{"model": "image classifier", "dataset": "capsule endoscopy frames (Kvasir-Capsule)", "crop_scale_min": 0.5, "num_classes": 11, "isotropic": false, "activation": "gelu", "mlp_ratio": 4, "inner_norm": false, "widths": [48, 96, 192], "init": "trunc_normal_002", "optimizer": "ademamix", "beta1": 0.9, "epochs": 106.1, "lr_schedule": "step"}
Rows from block 4, named by matrix and row number. Rows with one number belong to one neuron. Each number is 500 + 40 x the weight over its row's rms, rounded and kept within 0 to 999. All counts start at 0. Numbers have three digits each. After the name is the row's rms in percent of the matrix's.
# fc1: MLP up (model.blocks.4.mlp.fc1.weight, 384x96), inputs 0-95
# fc2: MLP down (model.blocks.4.mlp.fc2.weight, 96x384, transposed), outputs 0-95
fc1.160 092:435495501498466576479393472511470508524433549482508547534599419466465539506452492482530486475478480505532474536503471434490456528458487512455517540528542476502502537484581551450551438528504526444487505487460554540470536481518494481539461470492498542483449437398501532459502446587498475478
fc2.160 087:459513486446453515548457457499457481574505490472495468512431506576494524457502475448545418477446516535533568450516535525578524486554506420510530514537424451500528512505478550551502479559558578519516512504549508597479442534524496456469532501471564430494535452474517471503534534540529478473
fc1.161 093:531467512560414475434490488537502561558548458462476520482495475462497530500510431488515528474448522457467483504563543446537492501462492504505499543414492543493440472492467554602543439515513506546561488504454532544510531466471409489460502480547425495488500459528469497455455478508469478383
fc2.161 116:483493450463552516455513503511453510495578455454472495406498497451511436533498457492519547472515507450512447575576543485523439491487486508491489528432540429412481523506477491607525503596530443539503500519549495512493541462533524531498547435470483495512534559552489512436535560519513460468
fc1.162 107:463557555522439530476453476521473450529506566500528535455485507483528541550433484490434458496479576526521502549476567491450569536498521481449473506489418477521451434466547506479414465565544505520549512485401441542508536424461513498507454442489498524432513458471520532483465505488446513474
fc2.162 124:505505417524518577515527518458450488529497439490479540539479461489498387509547522496414470454487504456495546504495456469453379505511486497481461480500526517497431488517521496605460489573495472480523484503585429506548489534528550546506527470502480476536502534461498497423464501581490466535
fc1.163 096:464451529500491541469470547497528546551545500558471601518455423558467475467460524525501410488472490470484507448433524474469550470524529514560537503500511493505542529428430460576483476457540520504479494485454489487512497524458548591471522480495429454424449484445487552482451462547522545475
fc2.163 074:470559489496485568495567526469500505483543491542446444548505419505511426511470461454478505467520440493466482543583505484520457517499534484476474520520495462542486529510499478503517473591486524527499516502564446440461495568564502596461600473487481465555544442583464539465479538548526456477
fc1.164 090:475468495525543476466475568535468577499506454451462597462438376437542465472511500493441444494493437496502471526525500509539459489512465501467463549494414446515453491504549482592496453470526522497529531441551544479511501479516491522483493522508439481526519564538535497529400543516475491535
fc2.164 106:493485459518481557450567513467461485499447422427472433537456473501500550506507503511442472506543442426506461524485536460466449520453548502428476444472501503461550518512502495458472562525523473481493514509561458502605527540567532556447496566472485539485552453511490574488540422469470470520
fc1.166 082:479479485517539571480518530494411446502459493493428494486546490502471472430545532503496473453473508459443492448455509408527553551486513495502493505545544477473436468532473484491474515553580476468595547478452410487462506504461446511395562496456515497484455474526427516527469533540481488458
fc2.166 095:537479497537548492543518528523494517524473421555492474564498527512489496292477549476481524491527504437526468530515471451487552563468435543503493469492498568489439481410463540465438505475535480431492549500475506475501479503453496519526482483542516527525489461478529496469498515499497574533
fc1.167 100:361424562540512599547504529504483503491466549461405495573499451498454522464497562451498506451530464504535479481462454440517488551524480470486442548524538506485516540444517490470578455533522544518483548482486503510518496518459461532435549487518483484500450487503460492544447524473442520549
fc2.167 112:503522482489541479512497538535577482536501469495488383490525519502510453338528506550511578540482521468473454526512502461447498517490427520494542488422495530540494496478516581468498466497459574508489505532530478403558523420426465512540475496498514514491441480472500509485489525481468522541
fc1.168 088:539455457478512494498458441475463511539480595512485444527491438516589452543460500443508483516431432550529457515421478482520445464544513492495521536447414529528438484452534490517541485477543453503530483494496474568483549506521530501517454541530541506521506503503514560436435501595425520543
fc2.168 102:580466558470541522481488482460481421520533458467559526540455536414447500528488535545495522501519481542547481489515532548509497436449562523457588457496469499461503434529446492488480507434545577494533486478467561466507524478543489464538455538442534513458531491543409445541512475518499581475
fc1.170 097:520537498571564571501518490472454430520362483486505451542482568503480442470488507480455527507463511594480495448585507531522469419406542509520562488526469520477501476533447501490435505481490510454501490475486496474492499478503640476492456508510516536461521494497466512498489555518520493478
fc2.170 123:500466542502503493511485487510515521471575527510505522474535480450504598535487492524535525520490517601525524536519491478559543538529524491521489509445532495477560505514491509309513510393498496514509489431488514423457530479556490475572459499506447517501470499524516490452503528446494583498
fc1.171 098:518525530476459485481500501521523455494505492463479559549541414441545522433552545458526474506554538528464508511490570509535547517505443550446541518519499537420423470452486456530501523536507488456585520448454526478455506458483541560488487488481516489402481444416511441570482517565463470484
fc2.171 089:507493497534482542476476487485513418521526473510422536539481445558454470401493536471427491454518547502528490502480498508549496539504451471463442451481526523434402515411475495457518435545487552474459558448531535449524485568422552547452524454541524464532548507482524499492456474509548487511
fc1.172 082:471509521540409479444441505516488449547543482510471481576523505455552521497524455498573511502481460465476481542517555451475482480485561526410494519518480476431388452550490539552506432574509536489459521482462478532508557471509478481431537503495460512454500507472500575507408497520474562464
fc2.172 103:518451454500543499433480461541466501485541431444473478468472478499514404469553502551517448501491501425493551519545536523552444495463498478468526508473536518459438462534466521637449476593489508488512534537566471537506511452456531497487506462520466478523468555498431517461518514580436488505
fc1.173 106:452520537485580532437482487535521532519510522508458531498544508549557436492459579445512496549482453466460469502460439563551519494492495508550485621482475497517491489525513466485491482415575551539536448499500497467520482441445514532456487534471445488517498439531458550432453514592461492536
fc2.173 100:542478500506484473513462555550464492453544498464539494462501518470485380513503520457530480441607464482462508538479484488569445509482529584463496459504521493496456524499466514611458519592493482424487450486538483534507439511474469484393493509510515485499486425554477533518491434509507461511
fc1.174 091:464502514490418498520396482516461556517448460493498512510502539527545525575443495503496469522474504549535428497531470461449487526495494483498480515381463569509489502433502551459588489561495461426539522485488506572427475513547484511471400536458543511513483552468492506457500531523447533501
fc2.174 101:482507500487508515552477515452463558500516523520524464545467489529487562555483480481503457445485455487492483510561528535510590473503507383467546519523481497501489449548443553469551520514587527523493531503483524571513479529529504495473509546470478466466621370569505444527499476470526438501
fc1.175 098:523571475508483507532424481541457488523572561513521519488490503499554523515483478492487507494468466490501462539532575462550487479524436560504422500456439514493502472557560445528499471476524531460462453456493493536419599494525527553474437414527390539451477453456519468480476439487513520516
fc2.175 124:557486557510522476432470433529537438529421441473489403563454466466482431487397508481502565513490502482521517475504468495492453507456419495487563480406542548498443468489519485458461488548560509535530529512534550528459516478480509460561463461524509480508515512500523524432467557533481461470
fc1.176 093:493565460510503493479461467513518555523524479460535593485504480504475568477466554509458480448461484524445479464489441503479531494506508472494515429531498440530534488484548472551546519546586556446508463483384502494519489395439482530511517399487574529474430418516487481499485494528482502488
fc2.176 094:488524485532476536519529472532487587490489486486486536504506509507492454574491499496479492464549532505465463542506519470505451548496516546432506521657454504465483544497543494542473484534472475474456422552501461467498479592554499514434446529550568482525521365564486534497506473494534489498
fc1.177 076:486492528562484513574469481518470538569490505518512516514473491467489521481494536477514407460441465498551465470515444467403439496559526447549548590435546506568571519437468469485513496463555516481521434554569496560495508468506476559499470445522512507483475462486503563413525478483500507539
fc2.177 103:516504513493499484549508516470477570503461509488517545557533473493481426680482570505512484505490507526535515460506498513424533479477458472493513503567442523541525483485488519607508480489544471522487477412453535497543471497417505506435411506496496554531523506482489480520475455507511421529
fc1.178 089:435523536503449579559443500548523516556492445490519473475563545478455508505513537478540515453476443420491521511559488478429468518528424501559441472503496469488511520453561563484592450475506456518464524488515488532484551494499480534476512442474477508456493503530472474476501403530522568395
fc2.178 093:484518464463472499477413474537448431469457486468495530517480543507488483497485521485518505491443501470543527495533479480590502442553492458539469376468473509444535510516506573594466547568499466496545494494558562565439533514521497532524467458505582529567532437489505458468496515545518475442
fc1.179 093:456489488444515537520465526523501609532511438465446517572564519553461444497522519491499458526451440491504488492550484543513431461533443587537491476434506475504547448490539488452400459483543448539467501501501525513455518524534515565420487488445558551503488513493415487448529484516487521516
fc2.179 105:491560447551456475538506606455517511447524471510439531499495481505467469528545513519472425463483520496486551488514511462490472427514437476505539455520524499480489440559509505549519449600473519539503513449609430547485520512476556537440539485551522553584514567477462509466475511539485466494
fc1.180 106:423555425464551485505489544561582473512531561488428484475496505478488499562484490522470493477476525476536501512514509539492449463440582529526569498462431524492485520444505509530568447551494560470450516556448466507487548426498492540538490502515507519398450445485475491483499416480469443461
fc2.180 100:470588497510474512534521525506551470488449470487445526500500452513530451437477454524474473487450541463485531510453506425452444490532467467511530462585533498506526502519499501585513454569478489538506561495592468491488513559526527490412525500512458516564455597453519573427469485509448448510
fc1.181 087:488569499526517557520515459544477519501496583494482488521444457500526551452501515477507477500557444510485470473549537497558473447510417513494445478532482470499508437509600439528496471498602426525513457445536506545504560503484472473540525442474514507426474431435471574519467419480492523477
fc2.181 087:522479522453488514462472481506497527527433477470525517538461472493491442627450546522495553484485487468510500486441518498456410487536489543496574500426509537491530505509505535608454467471542489481510482341520533504534479451442480472510463519470443518511472595522496513498527497509477491460
fc1.182 086:446562536530511532461511557485515506467471433510483543481546456452486567473510542532562492467549502416370536491547524446457543500439483513451419468534492487474471447542442462493510473507475472543515511468488522494503527518515515554508507467454477481502519459515428517460533453513537530373
fc2.182 088:523451539559522506473491538511486478412498493499459533549529475599459496506519482501462441523487595543538507516522472480575483503492504440517527485424501542460531459469458509473483482501451571482540552512434586474523531529496538484540465505518495492502499551475462439405457437468535606515
fc1.183 107:416517555480478591512477532520441470489520568499544535545456511507499445525445604485506468512500500467519454497415431434550467502475462468547517451510485480498537476487512500492554487470486462498525537506546423503448591554518418488479526517429517517485491492453503532505489459583437508537
fc2.183 115:490551482487559497495510497522468448468450444507451544462397538499511497362512473512485502483507519565489467505556535488555450484516452478498530458516485485470551504472539557376513485491479541459517487508563420450513503459597543540474529488528544449553485509509490493448525528464540525485
fc1.184 124:424533464515425511504450496559426491570482508471481498506566493505475513489443603468441497524505469474512438509528517505501464496486467551500436504460510541495436463443526471466529448451534485557498527542528479557510590462471474511506502500477449525491470526487433579493473523522381429509
fc2.184 103:482442446504429487485486461503449572521513550538536472473531530520522473459533554456505519433559527488412485487455468515492476473490588583514441499501508458544460520512456463581444463509508426429472503571465489558535481495573524521528564533466510545484486463553502515496529491436565486505
fc1.185 106:494542491454467535508404485532439540576423515397488462536563487527504491521446523451527483460520504501521460469528538506555511528486453513442525519424446530503552499528510500539499459459521490504529476524458458523428513483481457568472461459471497567435454415442511481437532444544473508530
fc2.185 096:488498498521458520515470508458527546511526518473468598458483532465494435495513476508537460566472439441501527476434478494492469501546479488546500506515537430491442511516489483614519510588558520512549508458570502494553501481442449508380526462463513555490515448459501528442504541480440424496
fc1.186 076:401504511556499609522513555526481504495406488445431463542603501526447521436493504502515484447531477502427483445489515429493518494442523537472470522506542498434467475424459500503481466500509534513575541488488481459516518533462507518486561495473468518476436453459450589519500476496465513490
fc2.186 079:543472515553494524470530541492562535524522482551486486529546537463480454293491514533466582539503554476507503500494477513464490538530440475524511522423531505510435461477480517398465492447476535482474543553497510480504531466518492484530534471522526480523426529487508479458465503524479555527
fc1.187 107:505455504504543459437446527546440474544449588468489500504498475508527515486496517503546474474478482521462486496402492477520450499522462527532403490526508449534512480450513462472426454588623528487531468509503461548516579534466546503498504501496558524495504412460464530472411495535479478533
fc2.187 096:527487519453481475526498604479415519509463487453556538530419531520480501603483545457502526498525481517511511415495477493520414470477539505509521475514398490536504504536535497650472510533552472472526454458495530526476464490504470513533476497472575523537545516537466466560491505547526505520
fc1.188 098:528608492484482499409481534533480500522395514442489482497563523445473454479465495476487507524531475517487477434477463513599483418425504493503502529447469460527538447467501522563473468472508527516503520583432514492487545425419483502516538503449517575487531475509469515454517521540471549484
fc2.188 103:488537483503497495424562516516474519483526463421505518550559503431452516388484505505480485537452486529537527557555480496534438511502429415510555535482456524527457467514464526420510503553516507518507532491518495547482518415653504521479492493502506471537523503531495425453475525497542488492
fc1.189 120:519565493475519574434500500528492498538522523478480428524559533535579510525459542440569486532508460466492447530497561452503532477417492507478464443501454473472470452470489445477485492513476570546530501483492479482475534488434445584487526495420442509434476460420502569471511445509430531493
fc2.189 091:492517500503498512410524456467565552465505460459484507494569490491518469513510490525494559459480528508512508493433485575478400534474484592544446532397559482511485499496474447582495495531425437465497507537545437467474437470498475539490525510509480474480409493483525515530489555513488410535
fc1.190 085:442453528486489517474522538537449522499528451473434511503551450526431516439548511508554492429542532507471476421459563482556562521491482539472489473492479518406456518462435504530482476535527504556600528489487487452540507475490500588452535487486507470436439518472492567500479491558449447445
fc2.190 100:507475503556502548509521504484520566496592469534467473532558460518481422438501521493486533516487558449498506504493452537443542554481458479514450533413522518512396485432431503523459486542490453484486568538463546539499469453398523539517546454524549496496501547443519480446446468551516502514
fc1.191 104:490547554567464466462468476531519513518454544415487514607553434541486576471506525479546491500514591474435508494506551504466492526469525494432449503516497462445458466463477450530455469560564492499444508487479405499529555476468516553504521465545522491455524466508538503506477475444430533449
fc2.191 117:517526391513536587503523518458491512552484462466521424518511515456474523543515516475478457455524530428513527487531463543470524485474452475511480462470515491506478494497497542671452567592515489472513500463574501564551462486486492503499516478478504525427471432444506478456469494546478513493
fc1.192 099:517445510503418475462507508550516598539555412468492447514544537476491479519408554490467492520468445522488436517512492468427542441484493598582455498516510460441456511467478540549561491433442524544517480494505510462516547473482466508500527540481524501478490524446521527434455509528447496451
fc2.192 110:551587529493421541470437494468569610449408477547510411523499483525456422457443519489496522472526537440474423496458455438442467463487492537505502446470519542486464498533514523543515460552490448532543515453491558535479505516458453506472551513475488483504497457534518544521461486515515514482
fc1.193 095:479579511527494569456494498554476503513440527440439494529586525557425591435538541486533483478513518470430481424468506481501511454471514550493434534524561472480488440502458484504452438543604508507477536506436444446511513447444512492481552479491507497473473450502491531537489487493458546474
fc2.193 096:524511460516539518483551587485475496511477471458519487581542514412498486344478531486486505539495431460532562554530463498495509522490400455540528445421481496545466461487492545464468573509523507498524530516522491468495514471556499478573463465500529504481486479466528443430499524525481562508
fc1.194 090:533496505542470532485473477536517636550572498527495449518459497454510487525513476495506488452458516421435473467575580433465500499446511477536538481488530557527449492473508454522505464532547497473481491465451503536503513466517513604486498521532395467449459528528510455479429509529482494420
fc2.194 111:523492494490562487468475445532444492383508395484483546471539551479489408547482497466514461498526533519507419514550499480522427501460479542537533546474534493411449489500480456589464496549527586502502496496473505493515474418531485502507498471495424487575482512557477498449501524467511505460
fc1.195 109:474500509510440475504485513537478432522537508451515456521506482469557499542497573437568530529490503469423459540475559456454518540473477541417457585504531496440414435479471514563457467538506566502517473539505477517481534420451487517489523501428527472460522537454501518485448513573486581476
fc2.195 106:492494456522461491356470453506457493437505491436448509487513478521520452502534524490515549439509465427488558558498472483529412492491491552509486543546519568531472502501484568579464475543468410420528520525527464498508477502491522531505561493522442520584470548514492507468498504467507423510
fc1.196 110:470507461462476492510457501510497521549465470519444474517550562496491483518525503472458405464492470518465504433546500460611467491450486512435444511417479513487570458497540440542502443472522488515525459512429459549497548415549438496490483510459557528456469467489411501479511503506460579545
fc2.196 089:520507494539496476516485476461494490495474493549466563478493495485451434499554517530484443500478512453494540501541498499513440507478446484486530417468528435488447446545518485660476508587524549507512492517531486515506480487377561512429543493513479525511507498466453494439465456543475402504
fc1.197 100:452566444536474479485461565552499461537483520495513556533511470515466526520536548511472441456500499461500508492533476518568495490473462508506462540503534458540468459536564454540540507445519497412549448453511455561499583507487415526490479465447474512470455386514446509565462453481431450492
fc2.197 090:500558536530432486446453470477476469451413510537471528506442476569498484533432488447489439440522459427447482474461493452521502530458475566523511476482529543506512490551482431580452544600526492515501536425478524536500495554494451493460487484522482483515496451569495574543491516524438455487
fc1.198 072:461533541495527459420513586525491475511413467459495452550528499505448457472480509506626467534565521548504492488473488505538538471512500470447528516487512486487551459440436538538454454449486481533545526473475517457576502486461511474516505469453552517450508465462462549465548464581482512404
fc2.198 098:527478534527501507397516493511506484480544473452520533503504500476470508374460498465491533551492508524534525513518484517496530489512443464544496509449543466500458461487487540382485480496564492501500552501497511579477516457616494474553578417508590486521495531516500472416471564495492552483
fc1.199 098:444504553458475476425458487549568540535546472438456468508498485440571608500481541422467479457511461463501481501458501529485493590558546578523478530545519519519489537440507468580501414431522453524470541488465472482492525521522481537505481486479519488488498492477524495437478485517451411497
fc2.199 102:485497500513464509561598536505579490489455573578528455476505468466573446495505524442487551489507487460465507515449455544464450496562471484552467522627529426568454514511517516540551431529459455486525500497526475540517475526475477504442523448474496493493449488519536524427476456480527466531
fc1.200 102:425516481503509475480479520484566500566517471387463523507523491427577556451541523534469485536593501442458508507539515519556453530543516504417442427526524456503456463540540450531563449462557466488471500517506460528436520486501471506529497470496559490469498543499542487476465518454466419520
fc2.200 083:500548484521488567429549540485510474501439453517490438461504467467544524570484505500476506464497520430497463556487493515479513503486475551511502529532536447483468467538475546598537465565502524524512520366538444539517474524411490530408443558499452487498439487566473549476474454518494483507
fc1.201 101:479508478427459565466483492547536515508474513465489441454602450485511457506469515455545482517527506488512479480493499522490562584432444539508516541457552544542489521458467522533507488495493547553487501420525443495404499501539404565435511501472559571523461468490470484447537450503446463525
fc2.201 096:497484536550433496580462574485538460473451509562490541432473544477488484458509481503546522495541565459500493428405484491527523519556522549522484485578538420504457536498470498568509479525462453479504439546471490508554426540462450514496561549487496502459445417517512572505492501458528481513
fc1.202 115:502488508518564503516432555511404534504445564427485555542482465429465557542491506507481423484497552450440474433485532457516459513483450511469454519478575472499543564475487443444559462543507510486481473476538395548487526511485487571505502469499465494459487483478533567518519498459452471548
fc2.202 126:470521507449444491515477501479391577439449456463467541512459502596484488537504530467491422479482533481461479445507529426519488510486472495513529433533450493480556516560472526589487476541565557520527519469437493523479484490468480535390493513467476531576525518543484511460508449505523440521
fc1.203 095:510577393529496503554444477524476505536482486451449502480450491506525437519424507461470449487485458514525432444538485519498490476470460434505452505440498593547468466572518348487515484491518540432495487516454476530462501547527547512482403505508525523487493489457503504481471531507500489504
fc2.203 088:493516539499482502491468409461512493430516524428553482515600445463488555576477487515539489481442551609486487511552479553532528518460536518522535556459520521525524454521443511431502478503520492549487532510492539422498495467452490494593462511515522452456533458578524450505450525452516546480
fc1.204 086:498481541526485476497418570496560506514504447455480630465537433427509514480474456530454426523503478436515504505539513491505545465448518434456481510467535521527513505445532403557509470454531545404478551482497496490471466484508497532503471465568409490475496511483534524528523483450456465521
fc2.204 099:518512508431460493513474500488454522478476440508405452535480411554498523455485527484444488487571465481523474479484535417468472506430524577460545456485485552466473536503480475539492499585507550537538519449513462539500485556531546550518507483453531455587518466542473555473532468531522398492
fc1.205 106:466514481427531506517417473527483543528550504490514499525584438452539452555487527506595505451469488449495498491506484572426515531539500524570507529427390522527494513486507530463520466422493506477477498501500525575547497541476472559508422467453465523510453489475445538504486471577519521448
fc2.205 110:470524438479499482498499523521480532485507536462539514524572554468505474501523467526554469542410524503571490550572470579474480500520524404542497493530462526526472477488514564568494464519531539517512499592494533508482506345514455511570502505495532480506528438476495407500487546454516492486
fc1.206 134:446481535488460534530478496541467465552449493513416507580495427506520514549487566408560474484498493449462423537530555513468529483428499515509462441486463543459442516541546453527542452497595556522467498485483441529458505478434490541499495486504508513459448431442477516498432474535475480498
fc2.206 081:480501497453506475502525460504468528463513468481504562508547458487522426503493547542508525529455508414523532539517517470501450535449518553498505460524488547525517528487519508612541508521479484554495486586519485412556528469385516517500452447491483541459430495480552490534530444560465402563
fc1.207 071:487501545528486473542503703465515515461536505482486502399460516423499488565519480532472476514533482463422536475528503519437459451456528526521451446479549503545497462462496470528457515542474435470508495539541502579522483530544479519557466494525488480486530495526458482477485517454517525480
fc2.207 095:486468497533498514472496572476449474469465562504459527534464437583568533575542515494456419513483442469476546497541504506483526458467546500531545500508521484478543438577437563519450501521495463479508582478469495557525596546544519491513454511486450480515477497518440531434500418496450451527
fc1.208 106:461562489520504474484483499488476504467463554535465494502487569520491509564471499501482481459449536450492500490465571538550503505396547600452484500481425518444489527463543498511454521554535581498495475526382513504464582444472532560497513495524525535425483466442447496483501429468465501488
fc2.208 100:478577484530486541561494492458527487505432457492473515537509494523453474492475490485453430471421591467542512462463496435494414529514447476485504502555503538481521496457557481566489484557474528528498498569573494444495529548556543536484544513559474455586505514430530508467479502528495394508
fc1.209 162:476495495508497547502449501547474533527497454448407516489501399432540545465405543454506475458496471495529479490503502506607520495513438504509432544450531514499520480519519425543568451476498520501480520518466499526475557502451486510501445445524518528457441438453484605533511489497422466471
fc2.209 108:506542481495507442386444449540523445496451478556494474486573459482496498503495522509550572511512479597468523514499462494533460525502518519513526485502470550526410477491467540643518488563473562478524503447463518476492490437402475495531415539507533524469463527501511475500488494507545513494
fc1.210 099:494604457436540484495454491514585595538548504507507490499591470527510421530509512518457454543430483490482469518501512521533440444476487498543490488467510513439477368543499465508434456516505501525523507478488430504489498462476483577516504579418484505470483502463478539485524524554484510500
fc2.210 106:528485487584464533510510508488580513568494548547501462550532494391476482519602538563480501523507443483478519540492526525511467503540480495460501520522482513513419435563491496643525512505435544532427469453506471468467464471483491527467464562548496530469468501492436518491510458541484491483
fc1.211 088:470539485494464475466524586482532538511462456464473504437467554492615502452535505509506446505536508456385525495562557431497463451419586538415470474480477500475458506503487508524468479546563455497469470560510535486450463508460447536552537505480474522495467501512519494459431515526501515464
fc2.211 098:441440486535484470438547521519479477463529503519442533465545498503548483577538492536518462566463443439509509558529489525498510503523557456548533537423492430491500459575436521587539461542490514542506521531468510583551535443588465520511545537492431473506490527551442502442486467472493491503
fc1.212 097:439566492506582583498504520480478483551437522481470468526467479491498527502472492499511492536540514548497466382522525549602486516493485451416433489464560556531523466548499458488583504444510460439525470540422519538519503476523532433510406484433535473488489479495507502467499523527488504484
fc2.212 095:490468550514517510541453520483488545480529554427545510499467499523485511556442422514534480465421501572463546563533493461503552545523477502542540513442547494482550456547456561418443549498586482514495528447489560473491551450425454449541472475511476509464534474548509511441445552483458510497
fc1.213 094:551571549496496518430496540569541483544525486464488477457579498501538462468483489480528459568463498471517477489461429518534497444498480497552467535531436456551512496470554507531460476455502516520576485497454403462539570513463482543448541505448507518461484442526415495437466464580449477478
fc2.213 096:514579533512457520454512524563461480409426423422537522497490528517441490434458505429496484459476490475550495565504511488536433485468516532477530458441537539517487491504499513549460518584485521460492506466590448496468441499464493494558565459555513482524556457592526516499488512488492449481
fc1.214 086:451426486559532550524505601510465538517499485505436454616498446518468516427518520490516470454582532489507523480520465521554476562467539461423492472517509541566470552481489474514523470503554507508517472473443525466456479498489461479406468456527521513472432436509552496502434522477497558507
fc2.214 092:429438525439482502489522570532462509480564509545525470498478452519552476484510510557494468576420523443459459547554516504484568518516545469528510481485478470515532517551434580570530454487491573526512543531447527482526532426428462463582488497458467432506494553503500517510525478532440544500
fc1.215 100:457504536450411499520478498503453577500545513494455490498463493422533487560513526460468462482453551422487515517523496480472505570426520467487484631478499538445449526450516498529474430482513560534475529501579494463433596433502445542498509501486472483512490560521528462545511460490493497504
fc2.215 101:477513512526446560543515510483526497452441462525452414452455558491537424463503451541488560458492476488550472605488475472469480541515467531517538456556522465538506520550482517547486516566445493531522482558521470464517448480468485558487518525506459536463418459557528577504470488542503398501
fc1.216 096:492477455509549496481491546469514434525474554491436613534473484461572576466477527528469403445596515461430496472453515509586507534533467472473516423479555438480500539558483437471580501461525483485465468462500442503485479485488518512534528490488507468443461462495502504542494501507496541460
fc2.216 105:465534560518473473506492534529430529434442477517424491537451465576524481531458457459432425498508475468503466543566509420520469554485485463512526441464498515484490519530488465513499508586506503540517532469450497535456495558555514523431543471526482492573540526612495546479485488446518426498
fc1.217 095:434461582458491512523461532524467630468477495469503541510519495487466432560519523505572456496443472528484468538508560455491452465525483571523520466446507531497454470494504571495461456508496458509486502461522536522534501432527495575463439539443549588469464537502473498509482524535514405522
fc2.217 089:418527425542528524484487551442419463524455485521477507570461539514486565537532469489473481469431518450505503456552522516538548490563524418542491596573484449465549482537465531454471516534493524498474508513502481483557506506451493569436445546557519483512545416482476472507492481496525476442
fc1.218 109:481489542483501550477524499503464497534500499444429526492553486421480548457476530437504419455518521463502485478463449534541499457498529509539462524549546475591552529470554435527519396442552500472461515424473432452491526502515575519543507490472495535475520402464495508502506502515524413542
fc2.218 105:474552487453464540506535512524478487469590509503567417476522481503533529440459477435495543459495535507443471480540456584478484489525528502544480523542501455513441523523485576525527477606518585502533492473545460563466515513503478526553540443483540464488554420586524470467499503482499561459
fc1.219 094:482459509533435500549495511534532542510524483471480540485520548528507571547471509499531457470474538512487433564552608444454475523507526606437446441473505439423481468476472425456460488524515497531450485453476496588481576543520470516475519435502536480488477492465470512454534474431478497519
fc2.219 112:528546414515532477535475495540449510497395444445492432518480497550489508528503512462493425451535508462506548457515481488500484489397443519504513475506528567459504477508489538507399565598552495513525512428548494544494513529485546503503449492528491561503492463462514522447457505571481423489
fc1.220 108:500485469539547509459469491496461515554483483448474527578544548485535547496444506514557490448505534510469467410520459504518532413531511575535486471414484495513537464564410484492457464517530494504477502541493448517474556510452505594463470455528521546429466462517472491375473514493493478484
fc2.220 098:511530487523538548519464458421508549464501453490502488535521526498457422628461514466508513485527499460504443492542454443450574498455407516531480471591509531503448498506522526602487470541586506525498474491501525603509500489468457518546551480497498582512537494495519523486459518529513474495
fc1.221 099:482445507509474584542509492507526547502468464485384453588490461436530534481480543378519517518498467481469479547484481500501527519428547467455393528518507502505440497495490469517567486500538580484421544433506474507535497553432504525447491471479505520533484477511455520474462507494499537547
fc2.221 103:541436518463518505561488563542551494535399504526551383534478481480530500445494534570518574499517512512481506510489490503482470516468498563477546499553467544543485474536502533466491463444473502482535479540521492436499502442399460474577455542467462503431417532505499518516501493546481444563
fc1.222 096:497457506449516534548536495520418513498514405456402473491561502411459528462553542417480487490511456511497496531484464484483531558486527484499478410550487562502521467459499419505480490531512567514516491492551485494472472481528449490488513525421543575477399484469505561507430522503504524518
fc2.222 109:491492513491491467515471518532475492481412477430502430552468527549527543496489543525518523490479547539432495461507523489510456561472490533514575617491422548500542478516480549554504508481480587509479492527457499410469453442395442525548443551514445502462470511507507479559505479526506519543
fc1.223 120:463492459483467487504383514577502495538478450493505514497525435512538490474522577398491446514515474392516463505486522482609500472486434541495465536485519494525507461510516480519513431458557510556483517507440508546420512467480483496478457459520460553476483473495469562455501466573455450519
fc2.223 093:513482489494500540475447559519488474503536498514511456487523527482506425515498513526533472479488512470502483586544468541539492494511513497549531489389531499497386482533471525632505483579480511524504520601462541567442526403446517494505539426496519488478478495515481466515491527571521465450
fc1.224 121:484491469458496564546486485554466510563518488485439462574513443498547534519510541405580459462556466410517448548521544515506520439554467523472476477445435508489497459431515443472505454491508527529534497490520512476482503470488472567471459471433426491469439508456498584460523494501453542461
fc2.224 085:463481528439488535471458449439502560475566460506496445491536539467524497483502495557521503424482550549486478504465481531511474516490533567537519486501505545541472517564488522654558457551470489454518491533506445545497443443453526486462502504475452532428443546516544452576526527527486440484
fc1.225 088:441473518449500558488522528507506527495521450507464463482527394455427519469555508518549499513592495440487498537481545516493556503496473561503494494510452526495485506451461502531480472515501600525547485451498544458559463460407480654501500518479532505480427510533478493479526527495493560465
fc2.225 109:463500528552466569457438496496535505429516456516463462498555472533479511538488492509530549513467557492462461496431466533458515577487480500567492607425500513505439502475466517508511447501455426500491509535462536493490431444436478535534529545532415452473460530479531491503465533522540390486
fc1.226 101:508551461435444527485455512525512554535462491454498528534572462514555551569471497494526456528419493472457475494556545474510476496503458558419507476454480469462547488521547487499471462437543464516450484515511461491441487453501448620489491479406547555473464467482524480485541432509494519568
fc2.226 104:453476477538477464618503540483493517501502554554449545439458506464518495551532495519537433536479502521525504509512494487536474483530526474495512519562564461497455486511509516590563401585508514534524493436525434515566507533490498565386454511524460537524547459499474518488510489444484431500
fc1.229 093:465487563541483556439481541546465544499504469433475509532530472536525576464501545478565487482532459500411508483498554420551539517491468572442445477491505512432474479464464482523488442512494497553526509524471518455526524477411501627474510459503451501458420481485522537474485477494450495445
fc2.229 091:503493532518468553537489447458518552465553476534459488506589472516453381482477519523475525529465581472557502494480463545493516521482528459491488534489486512481389486497469515550561466542485476523511539547450538527507501443400559477553566456482478462460511559492497457493463470571558455510
fc1.230 092:505526556489460471556490534543492450536548527449513433502510472505500486537495529488558494537468439450510500442511477538484483519428500543545479590459511535486479419483448497520493459439461595476498492581506443469493571462411453522547467473472541533507439490482425473492478556538455544540
fc2.230 086:485534471520451496503505501498507607480509579445526455464573539491535567523510508488530484455491507472485518553513441559478464521525484494543463521548478493549502501536502565547511477498464404450486463419482484480461466433533461531527570492533497401509448434558520451501463530427510441525
fc1.231 103:494485467460475565502482508503462479503540452509477522498515478466580448501525547490567434558530438490443497555464540475448515539519519571473499571491375489535445461559513476534422494447542526495480502509499425493550539494485490537441464510427537488509469519467535515474466433509482588471
fc2.231 085:491441442504492422414423483477487477459505446461494529515511505507490464504539545507559496459462526498576564466468456542522429503460504526554476514513525567494499478464501553588423460571500415474534535529526504535508481496421453529539552485525464458526469453443506492530480561468496433516